From a checkpoint of a small image diffusion model.
Model: 9.58M parameters, activation gelu.
Data: trained on retinal OCT scans (Kermany 2017), 98430 training examples, 21.6 epochs.
Rows from block 3, named by matrix and row number. Rows with one number belong to one neuron. Each number is 500 + 25 x the weight over the matrix's rms, rounded and kept within 0 to 999. All counts start at 0. Numbers have three digits each.
# fc1: MLP up (model.blocks.3.mlp.fc1.weight, 1024x256), inputs 43-85
# fc2: MLP down (model.blocks.3.mlp.fc2.weight, 256x1024, transposed), outputs 43-85
fc1.713:506507536473521516501525484489554465530459512497496549508516492504457506518494502483481502506531507498470518490478522497494487494
fc1.714:501525505492505495502459494427497495556502527492484551532517527499512490462492438477491547524480499535544514537525525479485520533
fc1.715:494528458518508472527531453507526491465518506465491557511544545512511496515478524529497474524475484482585469466528538523506462517
fc1.716:484448485504492500538504489493539519486538485498482507513509480535489490492512479474496494505500468431496508527527510480518482503
fc1.717:523470512506513507539479490477499486480512484493494511487542501503489524509492514498490500509509495506519471528513502512504468511
fc1.718:511460485491465494479495485485519501497514481460466521516522485505510513507504508504517521532512486480498501500482499523499492519
fc1.719:528514536490489489491514490482519490494528490466536509523452520509510495489463523479500536502501491576546528520519528500501508483
fc1.720:496513484463472496492481515485487532471479480511514523517513506517468494477469481513490494448474494524496543473528431518496498501
fc1.721:506475530524512509498481502528483498490493516502502504495483491482517529486515470553500487499483509490511490455459508510464512519
fc1.722:480496474509502489514490481507538526444517522481559505481512474491506467511528504483479514491492517523501488468481503488501483522
fc1.723:553506479523481501527516508523485478499488513523497518442494522545470500514468476500486498488484469532509473487537475515524478525
fc1.724:486505508501514536513544532449505534506526491499516506488480493510457477513470522504485489503487511515514522489428518504478523480
fc1.725:469480501465505473519526451510462461547522510515496520483561504478490521512478446502474481544508513534520482504460510492466495509
fc1.726:491524480512520552505514507503479512517512502472540523520544488477516516459496484479517477476512476464507490504496467507476518516
fc1.727:497519456526519477546491485523478493459485568508524453449393728481516484523468500529478523560451481595453484484587489514515503476
fc1.728:519538488520497517476516496504527476474496506512462458507510432478500524536510505479516514498519491496510467515506559513469509496
fc1.729:498486547481560519562492490532513506505516480513499502474504509465531536524471493511495510517482470486538545513538507560490488488
fc1.730:508478488483524542519486523481521486522498477497503500533454473492553493532492485470489472487534513507510489507478507483474460507
fc1.731:538491518477509440439530491503481509510537512467529469413529519525534430520497523534475491483519517523523480525490526506496493530
fc1.732:536535523516530552468543474500505483441496503530449495501544458510488502429478525514493456461557502469493505491455524534456500475
fc1.733:478530481541494490551475492502506474504487463501501495492535486492447455541492479513450501480532550481461512486515491494468478462
fc1.734:513532514461493504507519520502520500499511534484458448542500532510526517511458498479508495519496503477515449510527531502503521494
fc1.735:504503520482489504522501462500515493481465511531450474478492483484502512509504528523519489483527495538524507442521493495470502502
fc1.736:509467529521511470458500444476499504481474544495485498459452483507496493516483464486507488508471516460517465520531527553480509469
fc1.737:487518508445529471516487491487525484477491489467519533476549499498511488509484523478534512484515490486505515513476513519474510489
fc1.738:494517504547483514538511477511485462492515505468506498486466526473501491516493492498492522515505503491524487480484541518479545505
fc1.739:497528487497503502511544504488498526480492514502514505468491477484517523474532487521491453534532492487507511481454502484480516528
fc1.740:500503520496494512503539488496500492510513517507492532506474509482462488463472514511491502493504481514493492479507521514492514555
fc1.741:503485480523499449488489506484473471503499495472491493490495527465505507513523486523518475506475489492516527499484517485459524503
fc1.742:540536487485493456496487510505525510489496508522496538513524490506485484499468509504465496501466508496534515492463465490474553534
fc1.743:543476531489524523467536499511497505480530519529465501529524490486496485486503491454493517459477469524517548510526541480561511513
fc1.744:504495503514513463534489494505506534456491495509481483505474477495471536495468481537523490481477502476495514464517480506542506514
fc1.745:508513506515513537515481502518497492512511498449484505505472493514515496513512515506489510492484521489497516482473512539489474470
fc1.746:525499514494468494503504500468503504478514511476532473512548492502515528516542519465506462499486504532519497503459501508519516502
fc1.747:497515507519496472512502449520523497562539505491470526506487489509480484476455491492489479502493481507517500500475461520501502548
fc1.748:497497502474495491488494498478511505492498515500505508489508511506493495513487516493486516507508497512499495507485484488502496497
fc1.749:496454497554436496465489470525455508452485537461450500474480556466479456492523513471510526477476477514538493474477503550470440543
fc1.750:513502505503484453543516525545509497501455494463430477524448441499523484496542500501528515483506518503496451516493511505529515469
fc1.751:518508497540496506480514507502534508480508512500516509513510542445471491519482497496508476497525526496480499478491495449509468531
fc1.752:484518532472475505476526468511467525508526526461493490494498601508466501539497474495514500496501533476336504518479492499482516528
fc1.753:470514512520474526510519486463534464491513485487499528473456411467488497538527492507499526518524482559540490508461568484481516503
fc1.754:514462515525518498542550476487507498492470453486498513498485473486527490508503512487476458502534484510526502488461511523494498491
fc1.755:521522484462498481493523498478526492527536487530518482522471577522454498526469557490500505484494509519505524482524481514508491517
fc1.756:505505510501492499544494517546504537493505498493532477527505488446516471490482501507441480502478491527518492488473524457492464513
fc1.757:515456490504513500505531487514541488489508503466482490554512521446516490470477529514540496499522514521478547515509485516465514501
fc1.758:503513502530532489502492484486519466500474500503499497509500462469532501477499528455503546528498499496543487539505534486519497495
fc1.759:527478493523496473525519489487578458519511541517537467524547518499447492492489503484475550495487529501535514468504466492492451492
fc1.760:502528501509508479510473500495494479457510509482462503473454518487511520513522468459490443512493492460493531491467470523446532458
fc1.761:509450538467456529514506504491509513518476534518471520473497527521517500532521541515523509479511498468521518519513506487494518489
fc1.762:545490483554479494498482486496516540480495485521457515507476508552530510500498498491481487498472496474512527445521494498510498497
fc1.763:471500500509488506478493512539483480474474482468551513500540497474490501527506511493525475477495521498522491504536504540498503478
fc1.764:532492490497452550532507446512527495524514477496490484487474520492516498500512502523517495503489500479472519469512537516509475510
fc1.765:535550496469486503533484463478544499479547479487447491534492500504507485532525509500496490499532523499489498508540516513496493497
fc1.766:486511578529506519500497502497512495500527543466484511507502474509463467520488480486465525502494537516471540461503519494469501583
fc1.767:508471499521498519513558485518488516444487553486487519499469447508481485488521544512550526478497514525544488532519463528497489476
fc1.768:527491463491511534482499489540563485517524479500460477497537468563474487479485479451548524517494510542479485412493533517497473526
fc1.769:514523492476469475539511500505525505515484441475479502481499514474486510516491513496502510494528522485513517483507504521459518524
fc1.770:469462487487498532551473521548519498550509523499433466505475499477559488481468492531533513513496505510482495524443502486564517491
fc1.771:508487485486542504503529477509465455487506519487540484466506503516495520489496482473489524516500522499514484506505509520463499523
fc1.772:479504560486479522507522545479509473495527511481525482471503483452514503479442503522481510440490458484447473511535466451501537498
fc1.773:488488508491503521542485510510468472467508486494514481515466462515465520520435487504464519503481518481471498488481517548498494410
fc1.774:488529508497480510523512537493488472504490521524495548540489510479528499491491505492497515500534504511529508494483495529534513516
fc1.775:494508504561494511520471495487540476466490509492517486519508475505507514523478508545512484503473467536540518504496472529472531513
fc1.776:571497501531493489516517494510500529510511539532506483512488493489489518506527461528501533473471472517482484536488515525494475505
fc1.777:506476504512508510516491488566507495496548480503487480509542509506529512451478514517498497485537486470455537495534544487504530570
fc1.778:507515492512527467482504508484538521526504520468495445508504538484475516528496493506485486482501525510458496573475484514490490443
fc1.779:509509489495471508527461512477498439459519525507523465498518560489505481517519516464497509527524513470527507521549469458508471499
fc1.780:509491526506488481514506498387525519574432517514495442504460493486533523504505543504489491537519540542528542526488469483506495528
fc1.781:522477480493480489475521473505463489525506491494501475481504464484503516453501479513472527477484506490478535494501465510478486515
fc1.782:517506511512483455505503487493514527526465492513488508485507523483526500479505506499534504484520514478474492497494504466486520500
fc1.783:517499514489514517530481511528487498491491492470492500483519538459464490447492479507508512521515495515494527559507494497531483515
fc1.784:499506494504481490489466512544509514466469508492479514483509493503484500527525519528508488463459529461454500509520491494489497528
fc1.785:481521519506443506442502460474515492531509484520448471508485429501507467517539495493470461461518466508527467504517560490541536525
fc1.786:525517478485493510481476527518497506546527501527503514477543515505504567490474492485512503494469488506507482497500464492449475451
fc1.787:482468493476479528478491464521495554518485487506490518534503509511485515517475480486505502526463500529488525492503500522506475488
fc1.788:495395499476529479482542508540497493506507514464474426487481482498471546533496468508528523523569548517465505539468540506484508471
fc1.789:488540452452470477484496501490510523463522519431521527514475527529452527502518500495514502501504503488481503540529474525477486485
fc1.790:504482485501478462508559479496502481477506458496469505520479497493479492495511480482486502523526544509502488459494500535471454513
fc1.791:434488521529537540552487514488509524495506528455541498457535488501512509513511485506511488519546473501474526483489493540469519522
fc1.792:508489501515513489441516494507487513512539484476477525467443454505506506546519517462508508478532534464516457531479474507507487522
fc1.793:509485471497467525493496489450499502486489502507492483487592505482556511517507506468509428462495514592511524521442514491451528504
fc1.794:488522451504543510487474543466519486534530539513475479488497519497482512497471500445509494478513461493453473524479478496479469497
fc1.795:481506482517460501503514529499525488438516504557495532511486469490496524521485516518536505482563459408499509495503482472488486510
fc1.796:468458489477479496497445439520518496512507527494484488507496509536492460467514518476513507513489474508494467490524557518480473489
fc1.797:516551475494477518496480473513478507493475501511447452518513490457491467467511535467524481486467482552489506498487445479476515556
fc1.798:556512477522440498532529544495519479473506523466533491509478525504445495556467503505522479514522575503535488466503485500448553511
fc1.799:527547523519482512543501501522515497515499451476488499510513451521493511471480486514384511485497525460499512505500515449499509502
fc1.800:497503490470530485467493487526510533542515509527477512503532468503492516518510485502494485513497452516499521481474520490522533505
fc1.801:519481527530495563502479501479535545483503504527546505477486501528532476523464492477445521456513506523506540509487493478509515514
fc1.802:509453524494509477495484464460477482450525569504456509522574491506517484481483479472491484540507524472521470515497530505471509522
fc1.803:490527538523491503499553505498513492530512506523457545503493506510497517536533507476477505504469489512483473487516473496451491477
fc1.804:503459496514517490437537509474518482527485492508517497474479514484501527510500513498500501460526494507450493493531471501546480517
fc1.805:507507521523534495491498501458530476480530526461496515506495501510483491501483491493506502485518569508479497517454514458483504501
fc1.806:449477503466488498464537476453494533550500478480516473501512522503500506451485532484461540499530512512509548476461524487498522512
fc1.807:476496542492490500505494527484533469528510498513495470488507560509493509491499514504510471524522481505441507539495483483500525531
fc1.808:488491488512525479509488476544494514490509506497483528519534510490480516508537504492481491517476482498497497515513488471516504535
fc1.809:508491539492528512514500529519501490550489506528501463489495412498500491509476580488493481428550494508465532525470453500529524527
fc1.810:461514513520478493501464494476481475486526505517475503511499488509529480521525482494503511507448499512478491496521519518478473525
fc1.811:521509515478512467474517483516520506483514514480520497499552474488505492491477513483459492485493484500486496528542506479464485522
fc1.812:509506471474471507515533500524497476490521497474538474477480498511529497499501514552502511480540491515530507540464519491501520456
fc1.813:467520487492523491451511479528517498513519510521527472507502501507485490515472510499521531455498535481505488537538472491519446490
fc1.814:533476531507521515493507479502512478476526517544528425485472542521473490527465487454501484510496518514477504453539517486481515494
fc1.815:499502499487510501444529539444484493499547536513477356520441550518468460501486654494507469507497480521478489501555519505511505519
fc1.816:512528499469509483476462510510504493488514509488448508490502472474535504493509503458512476484522484506486508539506516503476508490
fc1.817:501504485465523471487540451503521566524528538527503481521518494485501493464516475507534501506468460492529505526516449548508509526
fc1.818:467477462554512513485489515507474438473545462490523484444473460511490511523517493482568468457477472519530514507494442484486459518
fc1.819:483502483531497494549508536513486531506503512517466467514545536461507496470506473493491444493498506496452472487502493519476503497
fc1.820:510512513512505503513525506517498487473490498484495502478518494496515501494501494521515478517487513533507495500492512513510497511
fc1.821:526459478526547480543523527523509476478514514546472489496509486443509499483512519519486445495510518530508474501530509512485506525
fc1.822:503441480560453530438515485496475482525519503498548507513458510487510519531483523504487529481499507502470490512465507428528462459
fc1.823:515541515467510528532511491499488506520481518500502487484522454514477534531463487507497528536517462546490481463516492493508518491
fc1.824:477513497500524506513482523517564498521518489512466517480485488501528515497491503473549478478558478505498522485491503488510513512
fc1.825:504458494467512519468474523509555519542538537494481444503525486509505547511479513509492552474533519475437522517502504481525529480
fc1.826:503545503512487500541553514493542539522509456533519481545426524531499523473498498535466498480507488521463535448526527530521492478
fc1.827:484497519526482472503500452502487441471507505510501504494469470513492527493492523516474489527523485490511452507490531516457469515
fc1.828:536471524538485501481477473471534523511536532511504527511491478491510480492470490507533460501505473452521493545518508491518508510
fc1.829:484514487475473485508501511503460486501503460560567512523467474515499486534487474518487442512451476493477485485471442476505484487
fc1.830:506486511495490503487495458504504570505503486449496497496462515482472476486527502535527501492512492500495525503509513496495490508
fc1.831:493550508479481506459527513497531497513502509502487668470515479519477511501517571506465475461480499497537519469496474516506486529
fc1.832:503477471507501466479520484496506501496536519491482481532510554540508486528548477517522521494517530489478505492490500508491493491
fc1.833:515542513532518494490480530494501494455473511494455465502461533503547556502500527546491514498524499524505493478510579522515516547
fc1.834:499476518528547508496495516496515521502503487501533497501502497529476506517491499466587478492484496535548511479480496506488516505
fc1.835:477507524506501470472482478485519491507520498478526506497473504518485536489507500509515504529510461545529509554456562514528503510
fc1.836:488505488493490515508532502521514509540539478509536485506536497507492530473492503485521466479494489525509500522481448511476477491
fc1.837:483519465490507511504482523510522448446492511492470465535509478507520490498435509479507503489487513485553505489470505535507513518
fc1.838:526538476488515523527459486473518495479516487495547512496492503545456492494508487482510509506513536475494520521476529522498523557
fc1.839:493502501505514531464494506511495502491484485483509518524513462495486472494490486492515520513505517469505533473509535491508487495
fc1.840:488518532486519513485517529517501503533492519502532645473486421525471509481509302484507469466514515496553468489438473517505529541
fc1.841:489479520504500527444515514448521451540534508514456504511545500523466488574486498489512484486525557501456488492518448474459483457
fc1.842:513414488504489490533492503510528460545511493480550451469485478485571503472503494565494521463528541539483487517499555455510480448
fc1.843:486532495495524551491539519519499521531494498546492485508488501523449490511491484505497485481441499491472497531541537515478556554
fc1.844:532540488491500468476506491489522495527537509455552522538536501492488473518525515501474522504494478515489512458542485500485508511
fc1.845:517495490511500550550512480537528499507460502493530501508533470501484474524496489505490498516491463529511462470532481511517500528
fc1.846:510536503494504519477513436511491517504523513493505518501500507505505505500497416499514478480475501500483494488523498479491525529
fc1.847:499512542464519529516446533498470485482503555509464494470506471495524526567459495480510494508462504478502528466493506529472483425
fc1.848:492497542509471485516525510501500470490535530472510513485495561493497490476493495538517509489490475526529504518531555495517425487
fc2.713:499453541469472474475588497552489492497525498494552488522537514473490524465464506467528492528464495498523494522485504498500513512
fc2.714:522505457490522475507443494475490484560522477497480504534470461509492514472514493482530483499490513487553470483414488514495505493
fc2.715:511514484504513469482464508488504481493504508491490498500504465515490475517505473516490541489523492514467514490453469508508460505
fc2.716:494466508511518487555476492508479532457488467501438492511534488518519496522558487498485514513522505482525545500505481525469460472
fc2.717:471524519499492466500505501489525464503488487452503511506484511517500491514494500481485513481515520509480497500524509491521473525
fc2.718:514495503479510497484494481477497496479499503503528497521509500459498497499490487503507519503502484513493506521480517487500476467
fc2.719:482504466511504493461487515494557503497491490443493510454479485529512486478535502483484472495494466610489489483489481511476476491
fc2.720:495503519513507517450523499488503535511539444511536508498490517525502482474513515504488474505463479562487505526525487521559518531
fc2.721:489492506501526536525492518516487485491498497473519501475503519489504527533523500516524490495506505493510498482511502523562540489
fc2.722:484550492509472526476474519474480436549481463518513502560500517504423509458528505486506482506481496536485518487472494503486493483
fc2.723:493505512495485515501491490508486479533496508481513501532490515533507487512539485509512517508475502531519537476490522461453508490
fc2.724:532481479488472514472537531457496549524505520518513492475505466537514453508529488507487503495509532509525491509507487489494576499
fc2.725:505469515465529488484512490499519502567519492509476510495459498470476530490523536474521472532513574522515513519588491526525500505
fc2.726:480478537515490543521508504443512485490518472529538504491460489489510497457478489468532511497523495450519502478512487469488521543
fc2.727:508459465439492507530534485484519538489459492512528501529494419496493512490490490534538500505511563484506513505529509486489495489
fc2.728:480510425493498518463530507524538492452479497519478499493456479493519499552532511493488533522445501466477502503475523514491469452
fc2.729:478493521509544517462533508539483529509456552520505511467493445423506454469533488487502502510495453539502520498510428488469502477
fc2.730:495493531459477533509488502489506490523532502467510510521512489519473470503512499500528520507534502503503524503466485503509468491
fc2.731:527478495518536429484497507512497525516471486532505519432496491526481471519511500505554536513484540519492543492490509472465459526
fc2.732:476486533522453541525508490504489466497450512500541508451478499512455536490513502462499524498516498455509514543519496447516521490
fc2.733:437440531479448530466489528523459539500507543500471503458483503517525488491512503490540498491514501505483508475506513488493498464
fc2.734:500509508483499496499496510487488459492542490497500483500446476523503507485461514502497483531490528538502529505528507527500520517
fc2.735:504488534510539521522483483493484497533493512467467508479483476473467515474543472504525505490474524516514494489565532499530501514
fc2.736:512557498530474524508494516524505501495522474581453493506479492518504499487475506478494516503507512501500459493488544501501473521
fc2.737:507520488494507530483518495523462511502458538469468499531479509478490492488515510525516477520541506523505544484502509492498492524
fc2.738:503514557554497525469538508495516481493554527486466491504480499485518491459496498490493468478534502520507494490517480507493529539
fc2.739:508450536524502505463502489508515475478472536458498508485518550466486490501510485518520525454484479481505505509491514474515518523
fc2.740:491498516456525499504526501492479491503498490502491493498507501485532473464501518511539516472496482510512515498468488507496456540
fc2.741:499494459546530490522514464545559472503480560520472511474495529449472470515470493492490505476510505463515460523531510482539525539
fc2.742:505498505456527467505461483481472493523492475498480502490502498467517512449506489540528518492497522513504514482510488483535485485
fc2.743:489521487524482537460517517539442498502492476486500483461455499499478516497506493486515497481525466508496504515486487516438572505
fc2.744:478516468549478463518486525481484524464530536496491502511488505509494520470520498494482534494489520487493504466528521489492505522
fc2.745:500488466479521509484463508505496513505475564467517505535548489482500515481515507488454499492506478509492497502485492501471501511
fc2.746:484514435488450494510502505463537479510476519484461495503484501509542478515526494505498500480523511519517514482502521494518505478
fc2.747:485507469529518478506495477497479508482496466469492516490494527498497528485510501492498505510492449533507520538480487425500521459
fc2.748:507515513511534484494493498501499520468497480498521513474493505498490498487520505492512503493524494490498541493494511512500482512
fc2.749:494534474477525548509500518516484532523542515483488497463504507470482541454516504506494539502507507537488464502491553487516493474
fc2.750:462461456521505489504514528496492497475493507482456504491495512475475459493456513497493462513510509520483513491456503466511476483
fc2.751:517521503515543493501541509492489483515482562489478496499528504430566493488513495476471478461527532500462505480492462609549542558
fc2.752:472525511483521495486519468464487526518512508490516508486509412491467477517478491504519521472464494491490502520522466504498509458
fc2.753:519536473511499512483507477497497477487514532512514501509523550458471511524503496503499500539502492561490493508503506507507513508
fc2.754:531460522487511512463462467510465503491498481521474498528499475443488503454500507520459483505484453471486512500492459536499518489
fc2.755:467491515481495482485516530484481496514499493479503495503490481543502491495502472505521501504495534509496494515507508470512551532
fc2.756:529557494461470512514484497503494524520508545491516497525499499495497517473486500522534510496495484484489485487498454476510528515
fc2.757:535539512493465481520498545539496547516510525511434499500559470503497503460466509499485477510497462498508493489505489520484484500
fc2.758:490492506525489504530481523465520498511505479489483497521498521486500522490517467503462494527526491474525505523438498510472499500
fc2.759:489533526503512469530500490544493438511471503518520496528450539511484476505520504510548500500523492525514462494505514509492494496
fc2.760:476550532500540532490492478438512532503525470534449505462497474493478531537510477490532475486491533479492484501500471489511491496
fc2.761:500510485496511581518513415468545454534464529504446475486498513516467482504520481512496504518508541493503506512556449567465507511
fc2.762:456491482536510472494530493483510562490469495480481510490498502553507468494508503518537497477542490513502493485493512512498512479
fc2.763:541526499489510517462534490539483468503514505496516504504531495514517502510487466503509478481489524503507513523523495461490490497
fc2.764:464515483515489522507495518491529512486508528492471500477511518488498519470504500483471521539498491489489500500476480466502453506
fc2.765:528495504472516485496521482501458458478476536473486508512534477505524508495503503521514472482484474461481496526504497519496492522
fc2.766:494479489516463498498477506528507493532491489517503515462532511522529503404465490479504466481525482546493488462482483451497465501
fc2.767:495489518511499491467529463566488494525552498502409500533581523462535472441505485574500495461514519525468469470523488539523483545
fc2.768:453477515517484540479492506507491543501436508526493509485545504524573534471554508465478516497517529505496506513496524492502440497
fc2.769:466550519469482533547504508511475516476476511512492507506433520488514490551464486460539519468467490519521499508482524482511515479
fc2.770:463494491545471503533517551502525465534493477533474498481454463516452464572517499503449464482518522484468522507459512523465449458
fc2.771:492488485500460492470492541536520430515535483512513509518496490550494507520520510499531490502509483484487507477471498491531496506
fc2.772:473481498467479497504527507526496430485473531484530497531477519439481487489505520540481491522481521469514493472531467533500505486
fc2.773:538472459512519499521464480513433491465499530524456501469493490600485551609491489473479447487519517510482548528502502463531508519
fc2.774:525471460494480500519520506492530499478508508449528501482496506496506508486527491518479495512501505503491463487500514481492499517
fc2.775:497549513558525522510498504500506512475516499521537503493486489483478482545505483485516518512476489486486498536491514482516488515
fc2.776:447505509502478482473487534476532548490504430487508486501493497476505530525483498494518476560502530519477498519470482491512477490
fc2.777:508467492526525521501464470519494486447477522467513504546527490522483449467500504528494523498516502487497478515500467481504457479
fc2.778:514498519519494471452464489544531524536515495498496502526401502498497527523461501482488539512474481586507500575507484480487518486
fc2.779:473520477486501487477463474500475457512487475514521492509494467490527498477515507466474494461486476490484453490464533533533493525
fc2.780:465515494513544484520540490514474542530537506462507498489550480500478564488485509502496537485528526554486496545465567530471505481
fc2.781:436505490505499502569534466463494497503481474480483502492516515488510508473509490487516500498487500468486502493505483493506498540
fc2.782:502508492496511482499499485490498531527497522500492491560488514489488467491512515506481505506518484508470479482512463559478503518
fc2.783:477513486492466508540522506535527515486470508500513486472490491456476481510482491531495453508520490501504453549467523510440459540
fc2.784:514499455512485471502504516502536526507461479497503496456518481522503512513496482480466464496513524476487506488540433509497489471
fc2.785:505516482491486479530473497481457473495514495522507490507489532529509453519470502514460468471530486481503545521499492518458516492
fc2.786:525484471502561500489560499554552478464503504513517492515472549501475545513544521512472454498489522463520522482441467485463471542
fc2.787:495530480521527512564479503490534532487542479507523514508499476493488463539535505481505526480472494509475485499520486474492510492
fc2.788:480497485528517503556474467452507565451503488482527515489483522542509466509496488542510511514503549557515500495549505454473465479
fc2.789:516523514469514489471514503498502522480527501472501499486520507562452496497508512484493496495485410501485497524546521500494483528
fc2.790:499556479459472534568507524522506491502562504489502508519472516469496488520435501484523516521499474491490491496481445464495527466
fc2.791:532515489517503542563538495520528431509543510506442512496496484485477482507450502473481546488503477507493465514501512459527520484
fc2.792:467535510484532472487510506523465491501498489500452494462514488471513524470478480466513503498521458468482528495506521512526484506
fc2.793:492503432523541533445497501479461568552535484489510510480556537522479513505536503467498541495459484453485514499480541482489462497
fc2.794:461516518514489576541460480439519500454529493543467510484468495523522504516541514453513452482485509482505502491519490512508502471
fc2.795:501517459472527513507500484485551496473453499488485494533483495466484545512516507500493502475548437465490544451485528517497471483
fc2.796:522493492485559477520464486479481533495527469498552509508498491572503496478560497495499443521511503479495531473487472513520449490
fc2.797:501472514517519481497509495515467530478512497460512494511522509513503513521510518511526518488478519483503548484507499520501463464
fc2.798:429511538539551505468544505519526518537521455534517515511508507551545505521496509461475519476498514498489526505489519490539529495
fc2.799:514526496538510486466519508502516529514505533506484500483441507521544495507456501477504518516495497529509493521479465501570499533
fc2.800:512507509497504486511490496508496514509524489496490507489489467492492502502499510487535507485521494511466505507523503513511494488
fc2.801:505485528511544553505477493501481549489512541481540500516529484526497489493493504495517523492501492473496498508507482453518461472
fc2.802:511456475499524502509536512527487513533474461480509505505496506525517485454534496506493482484543498476518505471501501516489482459
fc2.803:488525524500516501482529543468532526549514509536501483514512480501525516533524503492461417507476589501492511528494479503519523513
fc2.804:460520508472490464494515517532490496504503473498495494506527513466432478519465510486502493514542520534489479497519486497447510455
fc2.805:483571480501485485469485520508465484462453469511471478499475508533512471472494491469443525520508498550512446528500507521485549501
fc2.806:466472548472516507516522492502482539516512476523480489528515532506534460473525505464536485526474492527511468465531488509507453464
fc2.807:500514560532503487497509500550484509526500488453461499476534509467467484495488502523537514507488469540507513488503523503523499492
fc2.808:511526535488493487511489494544509503484483472531481505510481496504524536499492486487512514491522474500495502503475511528489480496
fc2.809:510477509495499494521544526505471472524482497475482500517470555488487507511489502483520508527480499493486480535535491493461504489
fc2.810:505527475477529503487464504498480513477514464539502501502482521488505495516448502507449418514499527526508540506467522443509504531
fc2.811:513492496509493463524468489502473505505507492521477495487464494517537534449490476511522531502527457496515503532489518517524523520
fc2.812:488486503537514549475468517511512555493519522513510495527508512504492477500449511479492525509530492478504512508486479463516464523
fc2.813:530529520494498530538513534476512482524494528483539489524502479520527498503526488466481493516471536485497487506488498479490491535
fc2.814:468472519489464514516515473495491505460461471485525478486479489540487504494490513457531535481494517501482524527485449486530552455
fc2.815:500483479486481496481584517504511546505508471495519475518497526504494485494518513522518510490471448531485527485502507518519519520
fc2.816:507486484482500534514509485538502508504530496486484488503520495493442475565508528479487537495513555491504487487519528501513494508
fc2.817:519470524523494456489517506460441556521519478493485490469496480488506498550486506524516526501493496482508522474480535467463499507
fc2.818:535546512516489538510481482463429457501492529437538498497499501520580476515480479545485482520493537514495507473488508461536465524
fc2.819:490514469510532498438482520490522517496561520519498494473488471491499446478556489547525467498502518483514483522498476469491446484
fc2.820:494474547516525466499485506502485500498487525491516494539529506490495472490481513503513501471474487501482526492492521493498513491
fc2.821:467488492521455498529529520478521460522509508486493510509486494454518492498472520520538543526509518541495498510518496515540513535
fc2.822:451540485549478513530467500468490454505498504520519498488498484480529531485519490478464541505541547526481509495506492521483469517
fc2.823:475464498489520518520485523560505504523496449515496489522483536482492517489506515496486509515535476492508495507491467507508528499
fc2.824:552487504518507498496502487485498506479480542441498497509520525537453486466481501523486526491474531467496498515495486503482548531
fc2.825:482517524518459528487493517474498427485465459464487502533531499462499493478530510502451477503523504459489475515492396526453503528
fc2.826:561473494532546490496485472457504443487508505538478505473482485484503501509435504509443462508470489515491462477502508515491518515
fc2.827:505503475493485495496520508573456452478471505467471502517492524512491504519516502464529506492498462492504511482510484493540480486
fc2.828:476540509552455511479504534488497534517490473547497491489504540497484504494496510528523484508497451474478501509481550491496509533
fc2.829:528533503487559500499489460512529479522494540498517508503492526505478476470516481501491532476480543504492513480483514552484537486
fc2.830:486499500503489499478505478493529520487493544464489506474517495497496459476474518503482472494517514507493496482498467513496500510
fc2.831:565529510498473494474464442480513498504454513466495511479501497520517512554484484509497547486511538486501480521515518459452479507
fc2.832:497478479488485470490497520468477488504477506470491511489493502498482495499467498518493485485478489491490491518488492514503493508
fc2.833:510551508540536462502511479544540490460497483478485501504519465467486524513515506510521475498530492461482496544502466491492507482
fc2.834:539454515481540521511492553512480530500461474509516498503445522515520544479478508522545488492501469533487505458473486500510509454
fc2.835:507566487525513517531514529485511492476454464489477492465475489477519518506470482523504481542529460475483552466497507493501513490
fc2.836:466522508498466498487518504549511501522491499501532486509500492497512524497483490487502458485518552514496501485545551469490519503
fc2.837:527489542507504505509499519501493426492525491510462493516460531490536510503545492490485493502505530506509507555525490484509494511
fc2.838:501522560500499533480445526448500490505497520520524507532504521516501542465483519476497509520494521456511500526508490496529490495
fc2.839:501532539517485517548499505485525498485513485508497511516503526494480481481487494476504478487515550490490503458501483525472538490
fc2.840:495499468473496497478525546485543546513437480494519511465490515527532526519455508521492570501497459475529483516485520509485537547
fc2.841:511459486529499506551493518531502509475491498482439515481523498463520481501477502478502505496517526479485535489525493466513564478
fc2.842:515528459568523542509493512540545516512466475502478496522483494513508484506506502509418461492491527508503520470548515458383453462
fc2.843:528474475487455530480516517520521551530466483509517498499500498538577482492516501519474525536443510514512526502489499478502564534
fc2.844:453497473503496502517523478528489503480491463492513506516519490467505495520484493535483521482508484546484471511509472518511509517
fc2.845:523486519505494534454495502500486495519526515535493508566529486464477524482506502499477435504487489506514499442489496530529521513
fc2.846:483502499490490514511510493513481532515486527443511508494483486517501507502494508541509539514507494499520511503515460527490505465
fc2.847:527501542501500492456526476503538470521489428460476500511559496494509495491473505504511470500495521483513501513509534478518576516
fc2.848:518537511511477483513518463480515464514494471520532515504476512535489460491492503489527489499508465549490463491476478505514460511